Rows from block 6 of the image encoder, named by matrix and row number. Rows with one number belong to one neuron. Each number is 128 + 24 x the weight over its row's rms, rounded and kept within 0 to 255. All counts start at 0. Numbers have three digits each. After the name is the row's rms in percent of the matrix's.
# fc1: MLP up (encoder.blocks.6.mlp.fc1.weight, 640x160), inputs 0-53
# fc2: MLP down (encoder.blocks.6.mlp.fc2.weight, 160x640, transposed), outputs 0-53
fc1.41 075:098086125174154134118124097108110170099163165138126189125115113179102108167093128113152132110132097112118150110181162114123160120150102120143099134172092110135083
fc2.41 087:133106110156104124113149117114139125079116124135097086132143169172143144115112116112140123113124171144177108172118090154136090187127121126141160124106132138148130
fc1.42 164:127082148153118117132112109111159158133135120088139150144131102100107138167093130105096147158157109110123172086129128142133120116153141150134098160130122129078137
fc2.42 166:091070135152117195115161111159172104104187128103133124142106141109120123146082145114136122165141143156129114138150137153093102127105104140085142187056112150104149
fc1.43 088:114109137089123137149116133118122142120095181161116114115119148122075130129110159099104138118119137150111088102120164120113103087177132115131151137116114111116102
fc2.43 090:158068146159107118114145146154087136160124108091159148154154111127114101151145127085159115081152120073115192130082092153123128134080155131155104111145147125138095
fc1.44 068:111112130094094138118115120097136138162137101115088120159118124093149133108122160096094123141084122150136122132128129152121165161085114141161129130110130117118133
fc2.44 069:088166129121130105139179168138124101093112120137151127105146160164135178129112122115134109113167143127102132102165142090111102099169124089112159106152152117141066
fc1.45 063:135169136134134109160119109137127128101129148097103176116128110107134135150145144066173139136112117106134127168151153100111121150105102137075134119123104102119131
fc2.45 065:139108154120123116078156124128086164143091150120096054179119110089101105111110139138092142121147153121117102104116121134119111103107112147120126120091137109117116
fc1.46 083:109171130138125154139093135147114101084166147114122106094132116143125114125105157127145118161115114122114106110147106103136088125096173120141120074111121126119128
fc2.46 087:144080165144145132109112149159131172184108162127130133110128141117124141131151130160097120069152115117107122173140166151117153142137113123127122150098116131148134
fc1.47 145:133141142139111141106104144121129123152113154093120133149156128154126089127088156119126134180171149153126122164101127130140119113164169136144126145121150147100107
fc2.47 118:123085137141147144100162096136128111131132114119124126121145111119151145147113139159085108163127165157144099131158139150132118125129107135093111112129093161130149
fc1.48 103:086094112129116115122103152115139157132139148130127132111117109118103116166181159110152118100144111110066123136132113131105101146092115111152124147094144121173107
fc2.48 101:192055135167118114129124125116144074132125147088140138133130107091122123103085134151112113127134147169160093136165119151135120135141113153111103073138134157094176
fc1.49 080:122092125103139091124142108093135131119138196169095157134122109118088136148082145084135147145150156138149143122133167156138111100150091100106089141111156125096115
fc2.49 062:162144178164110119090145119123143158111140148119158132155119158132125121148144157122139099138129131100117135134133093141113105137153127157150160125134081122150107
fc1.50 083:125139162153123135107114177146119118113094084142130089091139108143149122133138133129091103145137120110117103148129081158127136115161091125130159128098103122152106
fc2.50 087:102166078095131117131126103129105123144153131137120116138116142107140147130110136107121140177103130196150135124118175116148116133121175129140120104179128170147174
fc1.51 098:061113143151107171087158127113123105128131159105127126105134116143066122134136156113143138153108165143155146147200115126102085143128162152145161120132142128119112
fc2.51 075:103139145113108072110101075143107172138111128145072069158129177147106101142180114091152119111097116086122118129123179127100112141125116146116100135163133107167121
fc1.52 090:116086103112095129095137146112148138088106095120149121111116154145117085107132075137165139138116099099131128161138129151085102148121123122117151151100160115194158
fc2.52 095:164105157160105131105122089128159137138148144110119088120138122136132132160125131138128112160150148134150094115150120169118131130121118138116080108085131140127185
fc1.53 081:089177142112127149146122126123140090117114164124161131137136153164106139091162106144151119112116134151116121157180082137157087125113173133133150124113093096096111
fc2.53 062:151100143099147145163115126155107161159097117090124107130130139129132115145086161129091163133117148130142158124089155126135156142094134079148109092171168103125152
fc1.54 082:177144101087128159135159110129146127132106108149140099152081128116121130073124126146088087102124120117134098132108167117147169101138144106145152143112100126142144
fc2.54 064:094078134145135131155122163108126129070109106120137138128149110126161114126094135161167134144128137143142150107079097136137116124108126112142150155128143137107148
fc1.55 088:149132154162122101166138139091128120114181122148124115122097133130153134144158109084175138123109140109109106158164141132098132098079138125138152159149161121198136
fc2.55 086:115103164180156152142122110150116135142144136137144117127148128127124141124166166091118108163157117126153082100137094109169162155095112133137103126134124157128143
fc1.56 066:084084155155119085109166125128103079145152128113132104119118108136127141142134088163142103142128137149109082125138108171116120121164136152081125133106116118137115
fc2.56 073:128160095132111116150138112101122131114155104123119126108119144130163115102109166065113142168111134130204165139125144099141145132157106118154146107205119162148146
fc1.57 091:111098106146121092098154138134141128082135101095114084174119174129174129103114125136138086156165107103182114104125154141108135123114171110128157131104134156123134
fc2.57 104:070132084136127141125139130105114102084144078160125159108129118124142161086090132134099142103094156139124116144147123119139121112156113132126157132176150151156094
fc1.58 110:154103124181095118143125134146135139141173129173141144126139114182084107130148087105187131137128122122117157138137178141077121146082129151144124117116112110204111
fc2.58 097:145039138147145138089145105172134118165142153155116131096149120128114158129109145134101118147143147130151097148153138158114115088104099150130096097105156150107150
fc1.59 091:160170106119111143132113135122162142128091181131112129101081137144151125111106142136149139139166144124125123119132177111113126127098123105111130149171098137092139
fc2.59 093:150117185138107108149096126147120131112132131124122118127166104119123093152174108123118124095116143109095124164097092121139087134109141128151092128042124103140118
fc1.60 122:088162144143124096161115139133133142135136110152136127130146169135157107119157139118128148136115148120104047117171167119128092134078124141115117178171110086126176
fc2.60 098:110088151139133145118133151148152102150175084076132104131131126140138169175081114112139128174168195136167126126126133160102114145152166096136136118105135162122137
fc1.61 099:137121148108138141146075173132129117106078125143116177128120118083146160153111125107152115099127131158129131161136116162141085140091089151098104101155121094111129
fc2.61 096:160102169158130123159092132152115141136155134129158121130130122190123131112122146126166179123166173089118122126137136100127085130122114099127101140067120107106134
fc1.62 129:084109126090132157161118123102098157103114131094144124141154114138099121099088100114130144137124138111089169137110117142158121121145108125110161170132122121138119
fc2.62 120:189091148126108121161128167149140122118138135092164112118157113159150145141119103092168143150138145130144212122108143103118154140113119105148122114086136091107143
fc1.63 128:140126174148137157137112128174123119164129155089125132123173119074127128152114139145144114123124149133102111131108127104128054160116112109118136130167148098093110
fc2.63 109:123087126127147136119128098110142107093128144142127129131160105119119136119139119085077117168160121160138112133136158109171094125149117102106141109155073158128176
fc1.64 068:156106100161138159121135144175111146138156164134103139119090161137146144136112114104190113141100140108153161101131168124125096122135134134121135077166081136093144
fc2.64 065:095156191125106082125116118093117093130098117130115139144153121158134084128109110144088124063142121135096116157149123141087131141122100113144111160101169131165097
fc1.65 061:107099094123113159127109119116127111145101080147162089154123143082161138120141119107148131103126142110112128117117095116135170112156131121171142118092104091115127
fc2.65 051:111155168092119115188126142115167112120162144113132161104136136125136119113115133125094150144148136129131139096095108130130105119100120125098108132164169170119144
fc1.66 086:097091142146118110084139119086084137125115132129109131147105119181119121109124167137154127151121101158112098095144149124125129119139164076171144097119109102140126
fc2.66 064:133112136127118074118193124165126121097131085105096153149140174169126148149117116118090142115133137118161119163143099169131096173130097129096129147161125137133100
fc1.67 132:128137160164131092127128121166163112100145123147148107145153124161171133160151118133149133146107158156133085136142150147181082124169069128103120130147147111156157
fc2.67 134:133075134081106164126144124113123133127155072097171113110141079129172166148087167115112103122138152174173142138158175075153147114140112116134140132154093176147133
fc1.68 112:106122153120077117111109147148157145101109135116109118128122124133133128070095181095109166167143158092127115130138127159124130157151135121110147143156147103141128
fc2.68 116:126122151134127100159140140172095134175123113128130160157171118114106093129162149108163130076130153131094182099119140144137129149086169137140103089107148130147132
fc1.69 085:144098143123095117151092128129135126122071105122125125171155143116159117138153183146155157105108150139149171152129110128163137150110112146130128121149117134165152
fc2.69 067:180086143099141113136148111159127140174127110108175159101093133173114116112096107112110096105147126147126122089122186099121139115132132118148117078138146145109130
fc1.70 120:127073119133110142114121202153142110099115131147106125130146102154132110163170145118150127115112145113097106110136139143117106145130151141163132154123131119142126
fc2.70 100:169082165167097128144110126111094104165141175083174144118153121146154121088092139142130133122124155200153110128173108134150125125137131119118108083160125192162138
fc1.71 108:125143101169106123132069125146157113127139138147124162136132121156119108140131137146122110161157132153128150150064151121158134096127132114113126147105139144105122
fc2.71 098:170071118128150092146145162123106099143152127116104104116137137108116122167150146136147127115151143148129138140120127154126155142130138136131145079119125177141169
fc1.72 079:127075135151133057162114151144159144123128111116120095140113115114112129125169143124088121144107181113100129134126095151145156153102142114105143162117131136135127
fc2.72 091:139165127127136143093160126127091094147135106123156151122128126120135138145122134114146140169151128161163147072099141158108142105147119144142123091166113150118139
fc1.73 074:129126102142136122161109124130094113095134092139121109115157146144110153105138122122125125137160133117174134188122155114120112132169127105107130118116141148108154
fc2.73 060:141091155122100102088132120112124131132129123102121132163151097125164083138085147089134160095114118134111122101143128140093131124105147143155120090184162148147097
fc1.74 127:104129068130129130165118137162144155062132095153119136167114161139146130128093107124122148100102149138132117144161159138124163110071081155108129166102140124107129
fc2.74 106:133081131108135123105155137163095090151183140137121130108111102100159155128069153130100114148159157120127082129153149147103123155110162110119144101145104161129145
fc1.75 121:136102124109152150106131153138157122106133101173130120162101147142111138152107167110102167126114103116115135130095170161119104075144098106115185177119132120101132
fc2.75 141:136127125128108097127145159117130111140139114142111148114112151130097120164149143075163109133131081122136206105072069108121144134132165123171165112119142122134126
fc1.76 134:172121098181133121141113089126094152147159159117088143099105145115112113114151104136104140150119129114112131127158149119117108150129143125147128120158170136099126
fc2.76 148:104212143118146106147090118140140127156106099140132136121143142140130120143098128090115111124114110110143164108183121127120123147156125124162120133134122163111103
fc1.77 076:144171116117123099172118159122152159131078144142131134134162175087156109135137131163095125099100129137129118157118146099127103162112129135100103156110084110150151
fc2.77 070:154061130166136143124081107172123112122152121107134115140093080129114121140114127123119123134197118130096134118117110126114119079141109114161130115119150132066110
fc1.78 096:160096135135114139152113144114159151108105146130156166167144146116151142102167130152117148149137179184121132168117126130125148116127108137133133104149114140106124
fc2.78 081:174123100105148127144123158131075117178121111108146145145120142150153169120108150138100132120152157124134129116182177116141148125084144131156132102118118154123144
fc1.79 058:150169169103122135117100142121181122102151130143110108144146076097135142122095162131102129174132124099146128143154155118123120132157127119135094128058143092123132
fc2.79 058:123092096131106138112101094151101094118157122136112141132127183123113102152140109106129155078137164174112130142095084118097074098102156102144126126168116190138116
fc1.80 087:138192162132140079194150119157114131119141126161105144133128139078108114214103131116136132152133122100127106158154111163122109143124117165097130149128096108126158
fc2.80 073:090053095135138126048105138131138114108115129137113094118106090125099162119105129122103116120153142126136076131139130134115100132107106137143105110137148110149119
fc1.81 081:113176153125133093122130111110102160127100183155137170159116130142089131187099131102127107151111097114148133144113111132138092160103081135114128145116128089115100
fc2.81 098:153083123131132136090122127141132152119130166134112049114102118119106148136125151126147144101126165127120103133148112144139092140129122125144128145114112141139123
fc1.82 074:165171091090106180142094093160146134136094134165152131112150121095119113087150107164141147115131122147107149130089106126118141117166102142129097149148129125101119
fc2.82 061:163123133116096138161140139111175089141137093084168092114151132133122154100110122117130143137149137171107144107126121129113120084141169124129150126179143144130151
fc1.83 088:108145145145161103119121092105125104116115169098144126162099107149107175154097122148126152173144172090149149179123129152167117123123099102101143162151144132099144
fc2.83 081:138078170130153102145122098131108130143124121114130134142135108127118128132122149079150095096116125141131182095103177155128144134147134149146112040128131146140132
fc1.84 072:097150102157121120189168155149155088129165151092133118131140141129121110167122137075132173148125121158115148116128114149115111103116116118112100130116095153129142
fc2.84 082:107107124162155105079117143138112149116113116148096124124108115077133165108130142187106081117178160118128058178130148117154146145122155157128138138109130094147130
fc1.85 097:146099140109136128181115068115124142098108185181117151171128132105105103134108128129176143143100137124147149117127147149140078108134082113106159129123116129144145
fc2.85 098:142080168155160103093114143149110155130142140111151169129110113146120135164135126088128116117165133128135162117095149134143095118095118131155106079117111146090127
fc1.86 074:126108128150113116094139108122115102131114072122159114120171138140150125147167117140085110122142152129132134106093149151137155118153124102150125156138163105119086
fc2.86 081:106148098120148096162129144124138092114133099134125170126100142131133155079120118077157148169126117136171152116145136111115152129122148134124161070186113211134129
fc1.87 096:096154113131145111096110127098141143149159153103146146087155099139115128142143127100127141121088137143139153150180089105097088166088103164132125137118133121124106
fc2.87 090:128129132107123164100155123131162128106135141114109114146119139158110165134162139103148155138156119103123145111155133111109119141145138139133106138145140120113096
fc1.88 092:115082123156124149124129137103155114093138102111146094158146148124132136094127126096156122130118143130120113180095111134120126135155105120117125115124160118107161
fc2.88 064:187140139150115100114140142139083145160133132097106130143111140168133127124079111152100147092113154136146166145161138128148121098094136109137147093122169171154114
fc1.89 080:100121127158138144143176160104121114155165111106105129090146091144124146166145079116124110121105110114151110103187157144084122107136122147142116099130116139133078
fc2.89 072:115129157143137110087101080138139141150085120152132139110105133147130119097164158136079120150171105112156084152106174149114111134108119125118132128141120124162090
fc1.90 125:133131124131143101116117146149118125139121103116158132130085157066121084130080133150123146113126157076112079106113130168171089143123118127123140133127162110129109
fc2.90 147:083062123119137170099133136132142097054161131155114117107136147141123135118103140129133141133162121150116141163128127149120126108139123107143127132118100124135130
fc1.91 108:114157143159111102154084152169121158152110143151152118131098151126084095134130146112079118090122144087141132137112132181097082125073118142147155189112174124135132
fc2.91 119:127023148168142112105123142120154104097110156134120107159142112127133103128101124136162144147137147153086090136116076118128102132145134108133135111118117125128146
fc1.92 106:150073115151131093112129150097143140116142128118132126135120135174087131100145132116154151132110082103098139123133188182092097131120131151113112134095166125202126
fc2.92 104:168061136151115122098143070153151155136173131136132131113130136142128151172145143137125134129126106146161079103104132163137119137110096117098095113112130153124171
fc1.93 109:133130111099123154121119161151100124155163171112108142121111141151137135163113151123136123125129120112097101128116131111096109122089134126142112122121110095141102
fc2.93 152:121090168179139101132128159140180131085124155144138126125138111141095120125155108151123141120150146096087103174171108126137096138128131118111123189081129120116110
fc1.94 116:090115107146119113148120094122131169091136113148150114147105181159123130094149153104130123170155149134143122095113109150134119084119135134075078120129116128101177
fc2.94 097:139181125116117105137144102164087111153161142101122120154135125129131153140074129080131133141164147135139094143159138137134102141114146098151144084148142200146126
fc1.95 081:089179166170116097127138107115112086126114127116124140094162116117127125178138099128158187113097148112139168138164133138103086123137145171111171087110142107162133
fc2.95 060:091145142131156130103102103107154132100128082179113054141151137140137162127147129118123099130148125159136133130138171136093155137122101121130097143214113162126159
fc1.96 142:119134132157122130130136131089134132117084144108119148120108129142142142076124103068115168148138108106068138137120095192121121135161147107102107133089113103109106
fc2.96 196:139158142127123097117088121141143164123112137125102160144179131156115132139137113116160111157111137139133182124103155100133140148133134086158139111175126148126097
fc1.97 129:118063135154127128144116177159106109136111126156138138120151139162107135086115136118142137169129148125112123123143118152099115138096129121151152157115145118127098
fc2.97 154:195125120115094122105108126137146116163172160085159078090118103137110150120089096155131135133141172166186137119151142182116143089156141121139095099135175124123129
fc1.98 087:096101098099118175114118149142094136135136114139128117103133131128124157095147128108166109108144092096135141138156140079107091107149143102113093089148148129097122
fc2.98 068:143157157126149087163102097162161131155104161095129144114094128154100087138146117181121141105130089129104127116102157134108111169129137119146155139087108113169112
fc1.99 098:130120110152115095141099157101094127133098090140156133096086138125163097145156132136121166112130174101110127183147118101091124143074094156089120099127133104145117
fc2.99 097:142105123098157130114136127142109128152161127074101146156128123170131132156062138118139111095130170141157137098152166134107137134147146115147093087160160119105131
fc1.100 082:108106165149149102122131156101131129132111138148107116091114121140099162137148110117101084165126142139127134115109080118140115126181080078119129151092087063160114
fc2.100 079:109146103134117126124114110167087111129157088138137098157126111102144099128114153096144158141124160164161135140148151177120128085112177148124124058180163220113107
fc1.101 074:139121111093088149147143129135161136098112160113165097101116156146123176118105141089134172153154140160120140148154110093147143140122100101142155118114146106105167
fc2.101 069:177144183133130125122130137109100172150145148122164152168145118101113087162147133135095100125090122111093154110071136141132091134109124148132100156124106143130145
fc1.102 062:101152165123105131106135100099136119100139201126128145149100115152118141102060150112126130132120096075159130136165147141166086112126123101152099127125151146139096
fc2.102 051:111074094151147139145103098155122164111122121149081140142163119126124121108131096132156135117094177163132087163103109113093107133106161112112140147111126142110145
fc1.103 110:113124133154127085146154155140104106103132112128145095114128143162095120131153176162108155123130194155144078150177124162120133163128145121129151127135139126162128
fc2.103 089:122134133129126073132122134121109154115138100114118133178144150122123061116111151109159114130119151096126130103148160122107121151121127107154103115124123157112161
fc1.104 150:157135172114110127162098139164119117149140116117153133141096108140116086111153114161152179129126171153132084142165140141135089119099112103142146113133137121140171
fc2.104 180:144114149125131128121122160141143141128166084116134126131141111152142112146114142074158139140157154145160167121100159102142114124155121079149144184092138145138152
fc1.105 100:100114136110159093124165125127093144083131092122153086162119151115150149143081144132103100136128140146126102147093134136111156124133127097122122134107154106114089
fc2.105 099:075119099139128123100163138111115068092154093133113150135132141147141139082097139117117144114119156115166136137177142115160115113174140149131153106180128181165125
fc1.106 063:158133119125123120153155098166154094096122150138077132110157152102149106136070111136132125121164110128108095148104154135163133149136123173125069118094087069122136
fc2.106 063:067115157124137147089112096088101145123165118115170116150102090118100167099155109134132131152111151096141135123117101134136114095138156120109183118145167171099092
fc1.107 126:094105098164165132114147136112111144116143146108129158130105088144147089104168104159135124172138115125075097105185101110076116110097091133136122147104102123125100
fc2.107 095:151106136155123101117111166140103107134141160134169169129099118134142138123110147129089143162161161134138097161142084128151121136142125133160106108107157155140120
fc1.108 117:138124129149118117139084156123120116153115180139156216139123112121129153117126124140117122154159139125105104120144151131117120133084127173127116157136134129116119
fc2.108 103:162015138134135122122140150130127084135139110097157127130137126092150120109072159162099121141136182119125106132186138156125123098120146137114130098120135141121158
fc1.109 125:127120150124138161128132109120103141128103159112126161116135178126130135097121119067129186144150127136081104140146108147109120121152147107084101127127134098091089
fc2.109 126:108166142124116089149126121122118148123105131126096155163164144129140114116159101132139137139073125092123158102126126113108141123129138114133127105141109106151114
fc1.110 080:118122152162143148154105139129105091123096102119132105088129151143150099154153138135138133145102170150147110176111113132119167130159131131099128141174120155108141
fc2.110 067:136138095097128102120149112143136143154141110122089175163131134115155128081118116135120100105141099132128164101161179139121146108092146125131130070164151164148144
fc1.111 121:135119103081099134119159147120150146152174137073138150144104122084168107154124122116164113128162117115101092131108136127091094144117085157108094139165127107133099
fc2.111 123:114066150149130128145131171160131122062133133109138128112147103161095145100118125136078113147155136102080095159133077111144088115141093110137133160072132121127140
fc1.112 081:119127148157113087156161104109146105158144114157122141155151090147125122171143134102142166129122108100160124135160141170097096123141117111168110103144145112162099
fc2.112 065:089121111137154106124128129128126145103126158123112122131132152115100123099155157090117084150122131140140067155150145134171129113083093146120156135152106123125127
fc1.113 084:129114148133154139154110135130140108130129136124162107145113128144140134126146133172119151141122172122124133162107162140129155099153107109175154179101132133166147
fc2.113 085:177100122162139149150135108120104134113111120101129182146118126119130094163130153076158142139144139145162168099074104137126130135117142125110098094167117168131135
fc1.114 084:103137109124097081139095144122161125119155136118158150109164131142091117164120125133165156127092124125124104161130131111127102125101115178119155119115138083181107
fc2.114 069:153020148155133098129130108134163136157131121137110105151141103113152142101153162120116137090132152114125089131177130136105143122106120114144103172123121113138144
fc1.115 118:132143165123152127138137116097136133081086126115097153120105155122145120115073099097134158163122157094116132136158126168128110125144139115106132148082136096111110
fc2.115 143:157145167152126118153099114153115165130109132139131160139175120151128108125159122098153124145138121146138200122100155116126157135105144130148122124134123140147107
fc1.116 062:118127145171098130103126121117106141133145097143137120112110112143078112145130106115110137131150121109164105175161136136109157123124110094125136104098114122116104
fc2.116 067:115108108096173123111120142134102103104122127122114139133132145103148128125118174068172104130076151154110157090141112153141096090092149133123107107213141156139134
fc1.117 069:135181106072132170145119103115114168128081129117141152112126145123125136103108136081151145121122126131144151121130151137114110167089104170108130100111110158137125
fc2.117 065:134110142156092089101136153149149140149156159165148110152144151109129124152134144182140118110166139126105128125151125161152100091147141092136115173113155062081104
fc1.118 096:167125137114102159115158159130103143118117126160133114147104154151131114065089135196098113124149119143132143164103156135125155112164147125125141120093128154139128
fc2.118 097:133087108148143130139139128099126100092117116102119180164122126165158104119107167127150143160090160160147196105108113128132139135126137132165160093145134186152132
fc1.119 070:158112153096114127163148115086178105143102165130171127115163118076173115146155145125123173117118150109139138090143120136130155112117091148166126157132134096151120
fc2.119 066:123161149136124147095146154149113153119145096107132166126115117152106157142137118094144109125140148126091170127099116141126118106144151134141126114125137124088142
fc1.120 111:133154100121164111140119167154135100128140132146141130117076114076137098105122162153105127108121147078101107104087122145157125115109135130110135122110154124120124
fc2.120 118:118046148184119169133127138128141110083124135147128141123154143124156101116115144167122142136143146137096110156146098129125121136139152103171150157106097149129161
fc1.121 118:127141110153133098125097169141142103136111107100160101122126123134112058101112124092143156145111156129092085132141133166123117153106107142171137111077170086147140
fc2.121 118:164059144151121137135125161145133102127180122087136106094108110117124152134105134166125153152158178162142130104145124177124110094155136091126130167100159164086182
fc1.122 100:136183102112137133150066149115135086170130133129137132079102135083170126143149130176114125076098160133100125130128093108127121114101122155124114156138103132132140
fc2.122 101:151090154118111188139100174155148124123118128105141139117152097161106126100112119143129135135176114097082122113152152107113126083143146113110111144116144109109146
fc1.123 086:100159124113111142122132145135080148130134154102097120099084105143104126134077135105101157163147083135124139132146143112078109120127118106095100098099107114148155
fc2.123 091:136081125155134115123115113131172151082144130134119114147146160115130124127136150177131116083140130077102051160132078114150086145103143136120123178103133112143099
fc1.124 099:150108127127140154134143131108138130097097127131144104137094110121148125070100140141114128138141123131104111127057175122155169121191136087130154162132133160106117
fc2.124 086:125107084171138105112146151143141082106116096102118136154138129143155102130105140141127111138114130155143211132079086101127127132146142120142141066138106148145121
fc1.125 087:124126129156138089165159154118144096093121154136154165137168124156102091152141135104144158122109123088127112129147152126154120104090146114161154146133134138206106
fc2.125 076:134094167188150088127130126137131120117134149151141098137130118126122119118171118135115102141115130104151110154118121093115114106113096145163111140132082127164135
fc1.126 080:113109118136116125133127157111135120131152127147141114137110131162130155093116115116171114185087157161144134128159154156168135174105134125125157116120083115128111
fc2.126 078:122077144137160102122130118129089115144127122109105169142155149111146085136146157127123122123137147147160183103112169153116136116148103149152099103152123175119128
fc1.127 088:138142146113109170114129121149122090117174096112146155105128120149138129143109115133167142106139087146150129115163110105156128103109156152127095097125072136122131
fc2.127 090:133158095093108137162162100101139149133110146140086091122129124103148112161152154178113113134079119103137138108136124104132145182139126126147115176097131101119145
fc1.128 070:113112123133143113133105167121176093177156083110155078164134133126155153140153097132122121103105157153125091154136132137108165180110105131124096096132120131108121
fc2.128 058:110124106116108116143151142123080107115070128143142161090119129141103121145110123122120169165151091106142138110165122105123100131135136152123148141154097171154107
fc1.129 140:100142157165090133172167091123114152093120142122121137113143159097147120087152130095122154142137163144100101120133118129101129136121100120123088133159152102110123
fc2.129 144:107183127120142107109147110154135127137109118104100128166144140132136108133131108121144109170117157106115137103153172139089142148139154084118132097118102140127137
fc1.130 072:159107140133128143106154127150141142121098126136128094111115112153129095149118134128090140129100204136108137146123101149136140102162156135119125161129117106161173
fc2.130 076:090121128162134129126086111131103110121168101138145167147151098121129119099118113107173134141141102147146198140101162135141159147137132136140122068148152184129111
fc1.131 090:117076128176137080122148142113132127124139078113122103144139124162130160159135138150102110117147163148125136126141154129142129134186124086117133135110151142168092
fc2.131 116:111144093161146129132135117145117098083144079122142169145111144116164129092115143080151148163108135138180144132120126132132161117126133160146131100195135195123112
fc1.132 138:100129129102120137139142108143122143137120122124139149144113117153100137097075158095118138155113090096106134125118101136148117110160085118096158165131148091121108
fc2.132 135:146117128161129103148104172146142140126123118140157121111135121112116123138177141092161136089160130112093225124078087154118137129080158132171134116102163096153102
fc1.133 091:088146152151151098136100178170141077112096149118103113131168114156105105141096111135110111118143102134133096128109108158079055130148107132133099095104148162112106
fc2.133 095:114099159131142120111100139134118141117161104154101114139104129141118113139088129125105127117164198141150090156148127155133103141123155124105107175136155142128123
fc1.134 108:128070094145103121138101162124103129104101151141120138101161145156085107101125104110163115115144102073097129128084134174088134136112125097108152148125158111160099
fc2.134 091:147083121177105094109103122120156114186153144125123119139111084154111144152106132156116134111135159150173092115154131167106126096127133160152106125170162143148174
fc1.135 091:124130127102132175128113107144131112115121113112130141141081147155151119084121177168168152100108116141146101128149126123143128168150120149130110146111107089117138
fc2.135 082:112127114069118155162126111110139159153124141101127148133142110163131149136123115115112164124143126131155134136105111127136111139106143128125111148103125121112132
fc1.136 076:135137112127135088147095081115119161100112121108135143119133108112145081177115081074112193089102124151128145127110168127097147136086092157095147121154093129090157
fc2.136 064:136104142128085154095152144107127121127087170097100117155104095135100124154160126144155089110169166049098136120099100128152100108167118105126125140094138100124086
fc1.137 084:099161152116110119081146095098132087127131116100146137112156124165178119126136093136131155127096106118128164172144178113090157155118127122136137141106142127153126
fc2.137 083:115133077137120156126133131141130140128127089134101097171130129153103127098091156084139132159116146153155124125118118131156128139142144139149111127201164176132124
fc1.138 093:126155112131090174141121140122112105133167086095121129085149126134125127121102082133107142108098119109128129133175102102138079114104180135162123140114149135099081
fc2.138 091:094183100114135130109089123133172114178085154145099128108125146122127113103198148163093101137133086120149094102120179148107173156129158147113119142132114114128131
fc1.139 116:088113153170146104083147132135100130098125144127113113173148109197079120083132144125125101139119153108145105160151153171111117102190147118139117123101127133130097
fc2.139 092:119084101146132094120140082123094103101138074139095152121125153160149122096111124088140163076115136101148097140121141136130108130119120127136124077175108153139107
fc1.140 159:126106113125116176112144143135129149116120114114115141157130148112118133066133122136085105164116100131114134108056180153129136102166142134135148124121119130124110
fc2.140 165:154184106128122116118158109096121089112135092099117158148122108142136113132128154103138097124099109159129177117060115127126133142169140099115121080130130179108155
fc1.141 071:079129100160156096167102102135106128163161172096155149127113109152112095144155139136151134096113097174132111146125104122088097106093106145122149110146144145151111
fc2.141 063:135090162120097134095110136135133137090078132149094089111132110103125149124130110114125096125155113051107113141152161139091162132146104153124090143115096075115099
fc1.142 064:135150147136123131147128154108151101145165103092125124102095131133152099159126116109124141136074143171154140112104142122131139098088132138127118143162117098089117
fc2.142 055:140104132105156124115121146141137155167083161147111137127159151116145130098168165158123139124156129085100055116150169116130128141136154147083163149061143112159125
fc1.143 159:098112134137136148132126145139171135136128143123142149148122118095173133176149117105116106092156113098085086131097126131134123151101144142137112159159134107147124
fc2.143 146:161048115156142152110123135113155103111144103138123116113122114104138111082114126164097121152140128157101098154111121123133107110151126107108155116119144166095176
fc1.144 081:128164102143124122149084153118117124115099146129160109151108130116130165168133153125111149165161165097116141182131143113126063116098111146097134170142122140119140
fc2.144 079:167014168180148122159110135152130130126120141117134141153170119125120086128140116111132111107144156133093102153162172111143146114113108109117115115136109148150138
fc1.145 075:137156152139141093175168117115157152096121115131129154155158132146124103148096087110100119101134100119130138110109158113095132146082104102156155114128171154157139
fc2.145 080:108085119140118125096101149127116099115134142132084101115099114084103142128130158158130118146168158114125055136143104119126108101125160156103112157091124130118110
fc1.146 074:124112096123071110151156098120129098117125089105122119087122105112131099094138105171139149100150144150138130115115130129104127129150141147117168103103158138110154
fc2.146 056:150180130096152175137136175095101141151145094103110157142157156106140148133156118123112144163085121115108173099116106125150179105129129115106127144174115117103146
fc1.147 062:127162129169143118145104150123099114149116105134129074136109133152096130163109099115132166190132150167097132164124115159142099094124126140120160109103142110116105
fc2.147 061:121153137103101134108137108105149111103136127165114146137142136099158104134116164105122089126116160141162142085152167102124169154102121115140093101193127196146142
fc1.148 078:099091152113109132092123110104099110073112124111119095142135140138108141074107175167131115186156139142139146162141116145154104099163159091141125133101114121122179
fc2.148 063:121086090079153069125114079123134135160107091130124135115146119130140116118123134113131114114109119126130112099144163136099126143143156159110125049132156177161135
fc1.149 089:136110158123154100143124103101125104086156113134140145101137138181124138161139089101146116101100133133135116123105157109105090111119139140153165089093159106134110
fc2.149 061:148086128176169161096160125120123132125128116124131129150137138130144088133162120091117150137155134130144101111105115113143154136123131106113147153110107131154134
fc1.150 067:095105164113149093164143096151155097140155083135135133159169132113126134109186159115146124140117185144102126081144086160187157124132121139170126149121125139143113
fc2.150 072:172149124116109161124156174121104174146098114126143149115099113134110126142097128115103132156138116162152174113092167111090145117088126107110153111154126121115140
fc1.151 098:099138153111132206106121120118126105137116116131092116103148162149089137110096135114165126156136136134129129111170136092132100103117159096155141100145127112098137
fc2.151 084:110191115085125107149111080144127133149118122148139130096132123150128094148166112137112122120106078120153139138090160132126134120094142147141137130145114144179084
fc1.152 073:137103158139098105133134134128174093162121068144140117131133119113139122105108139189111117159155138116118103110124122179142179125148146111137141154105130128147165
fc2.152 094:103182106121141169130142136141090120127132121126168150134138119116138141119122142076131129181100110194143189090082137113130132117101134146133126072182133156138162
fc1.153 151:095149129095091128143107138148172155155126150138154168156129148142117122117075173120148156138119133113109129155131143167118109174134096098076151176153142100140096
fc2.153 215:121131143149116088157127148161104149145116119142125141119118127100100110121192157103158128087139139088103194099112096141112140111100161155138103114112152072137096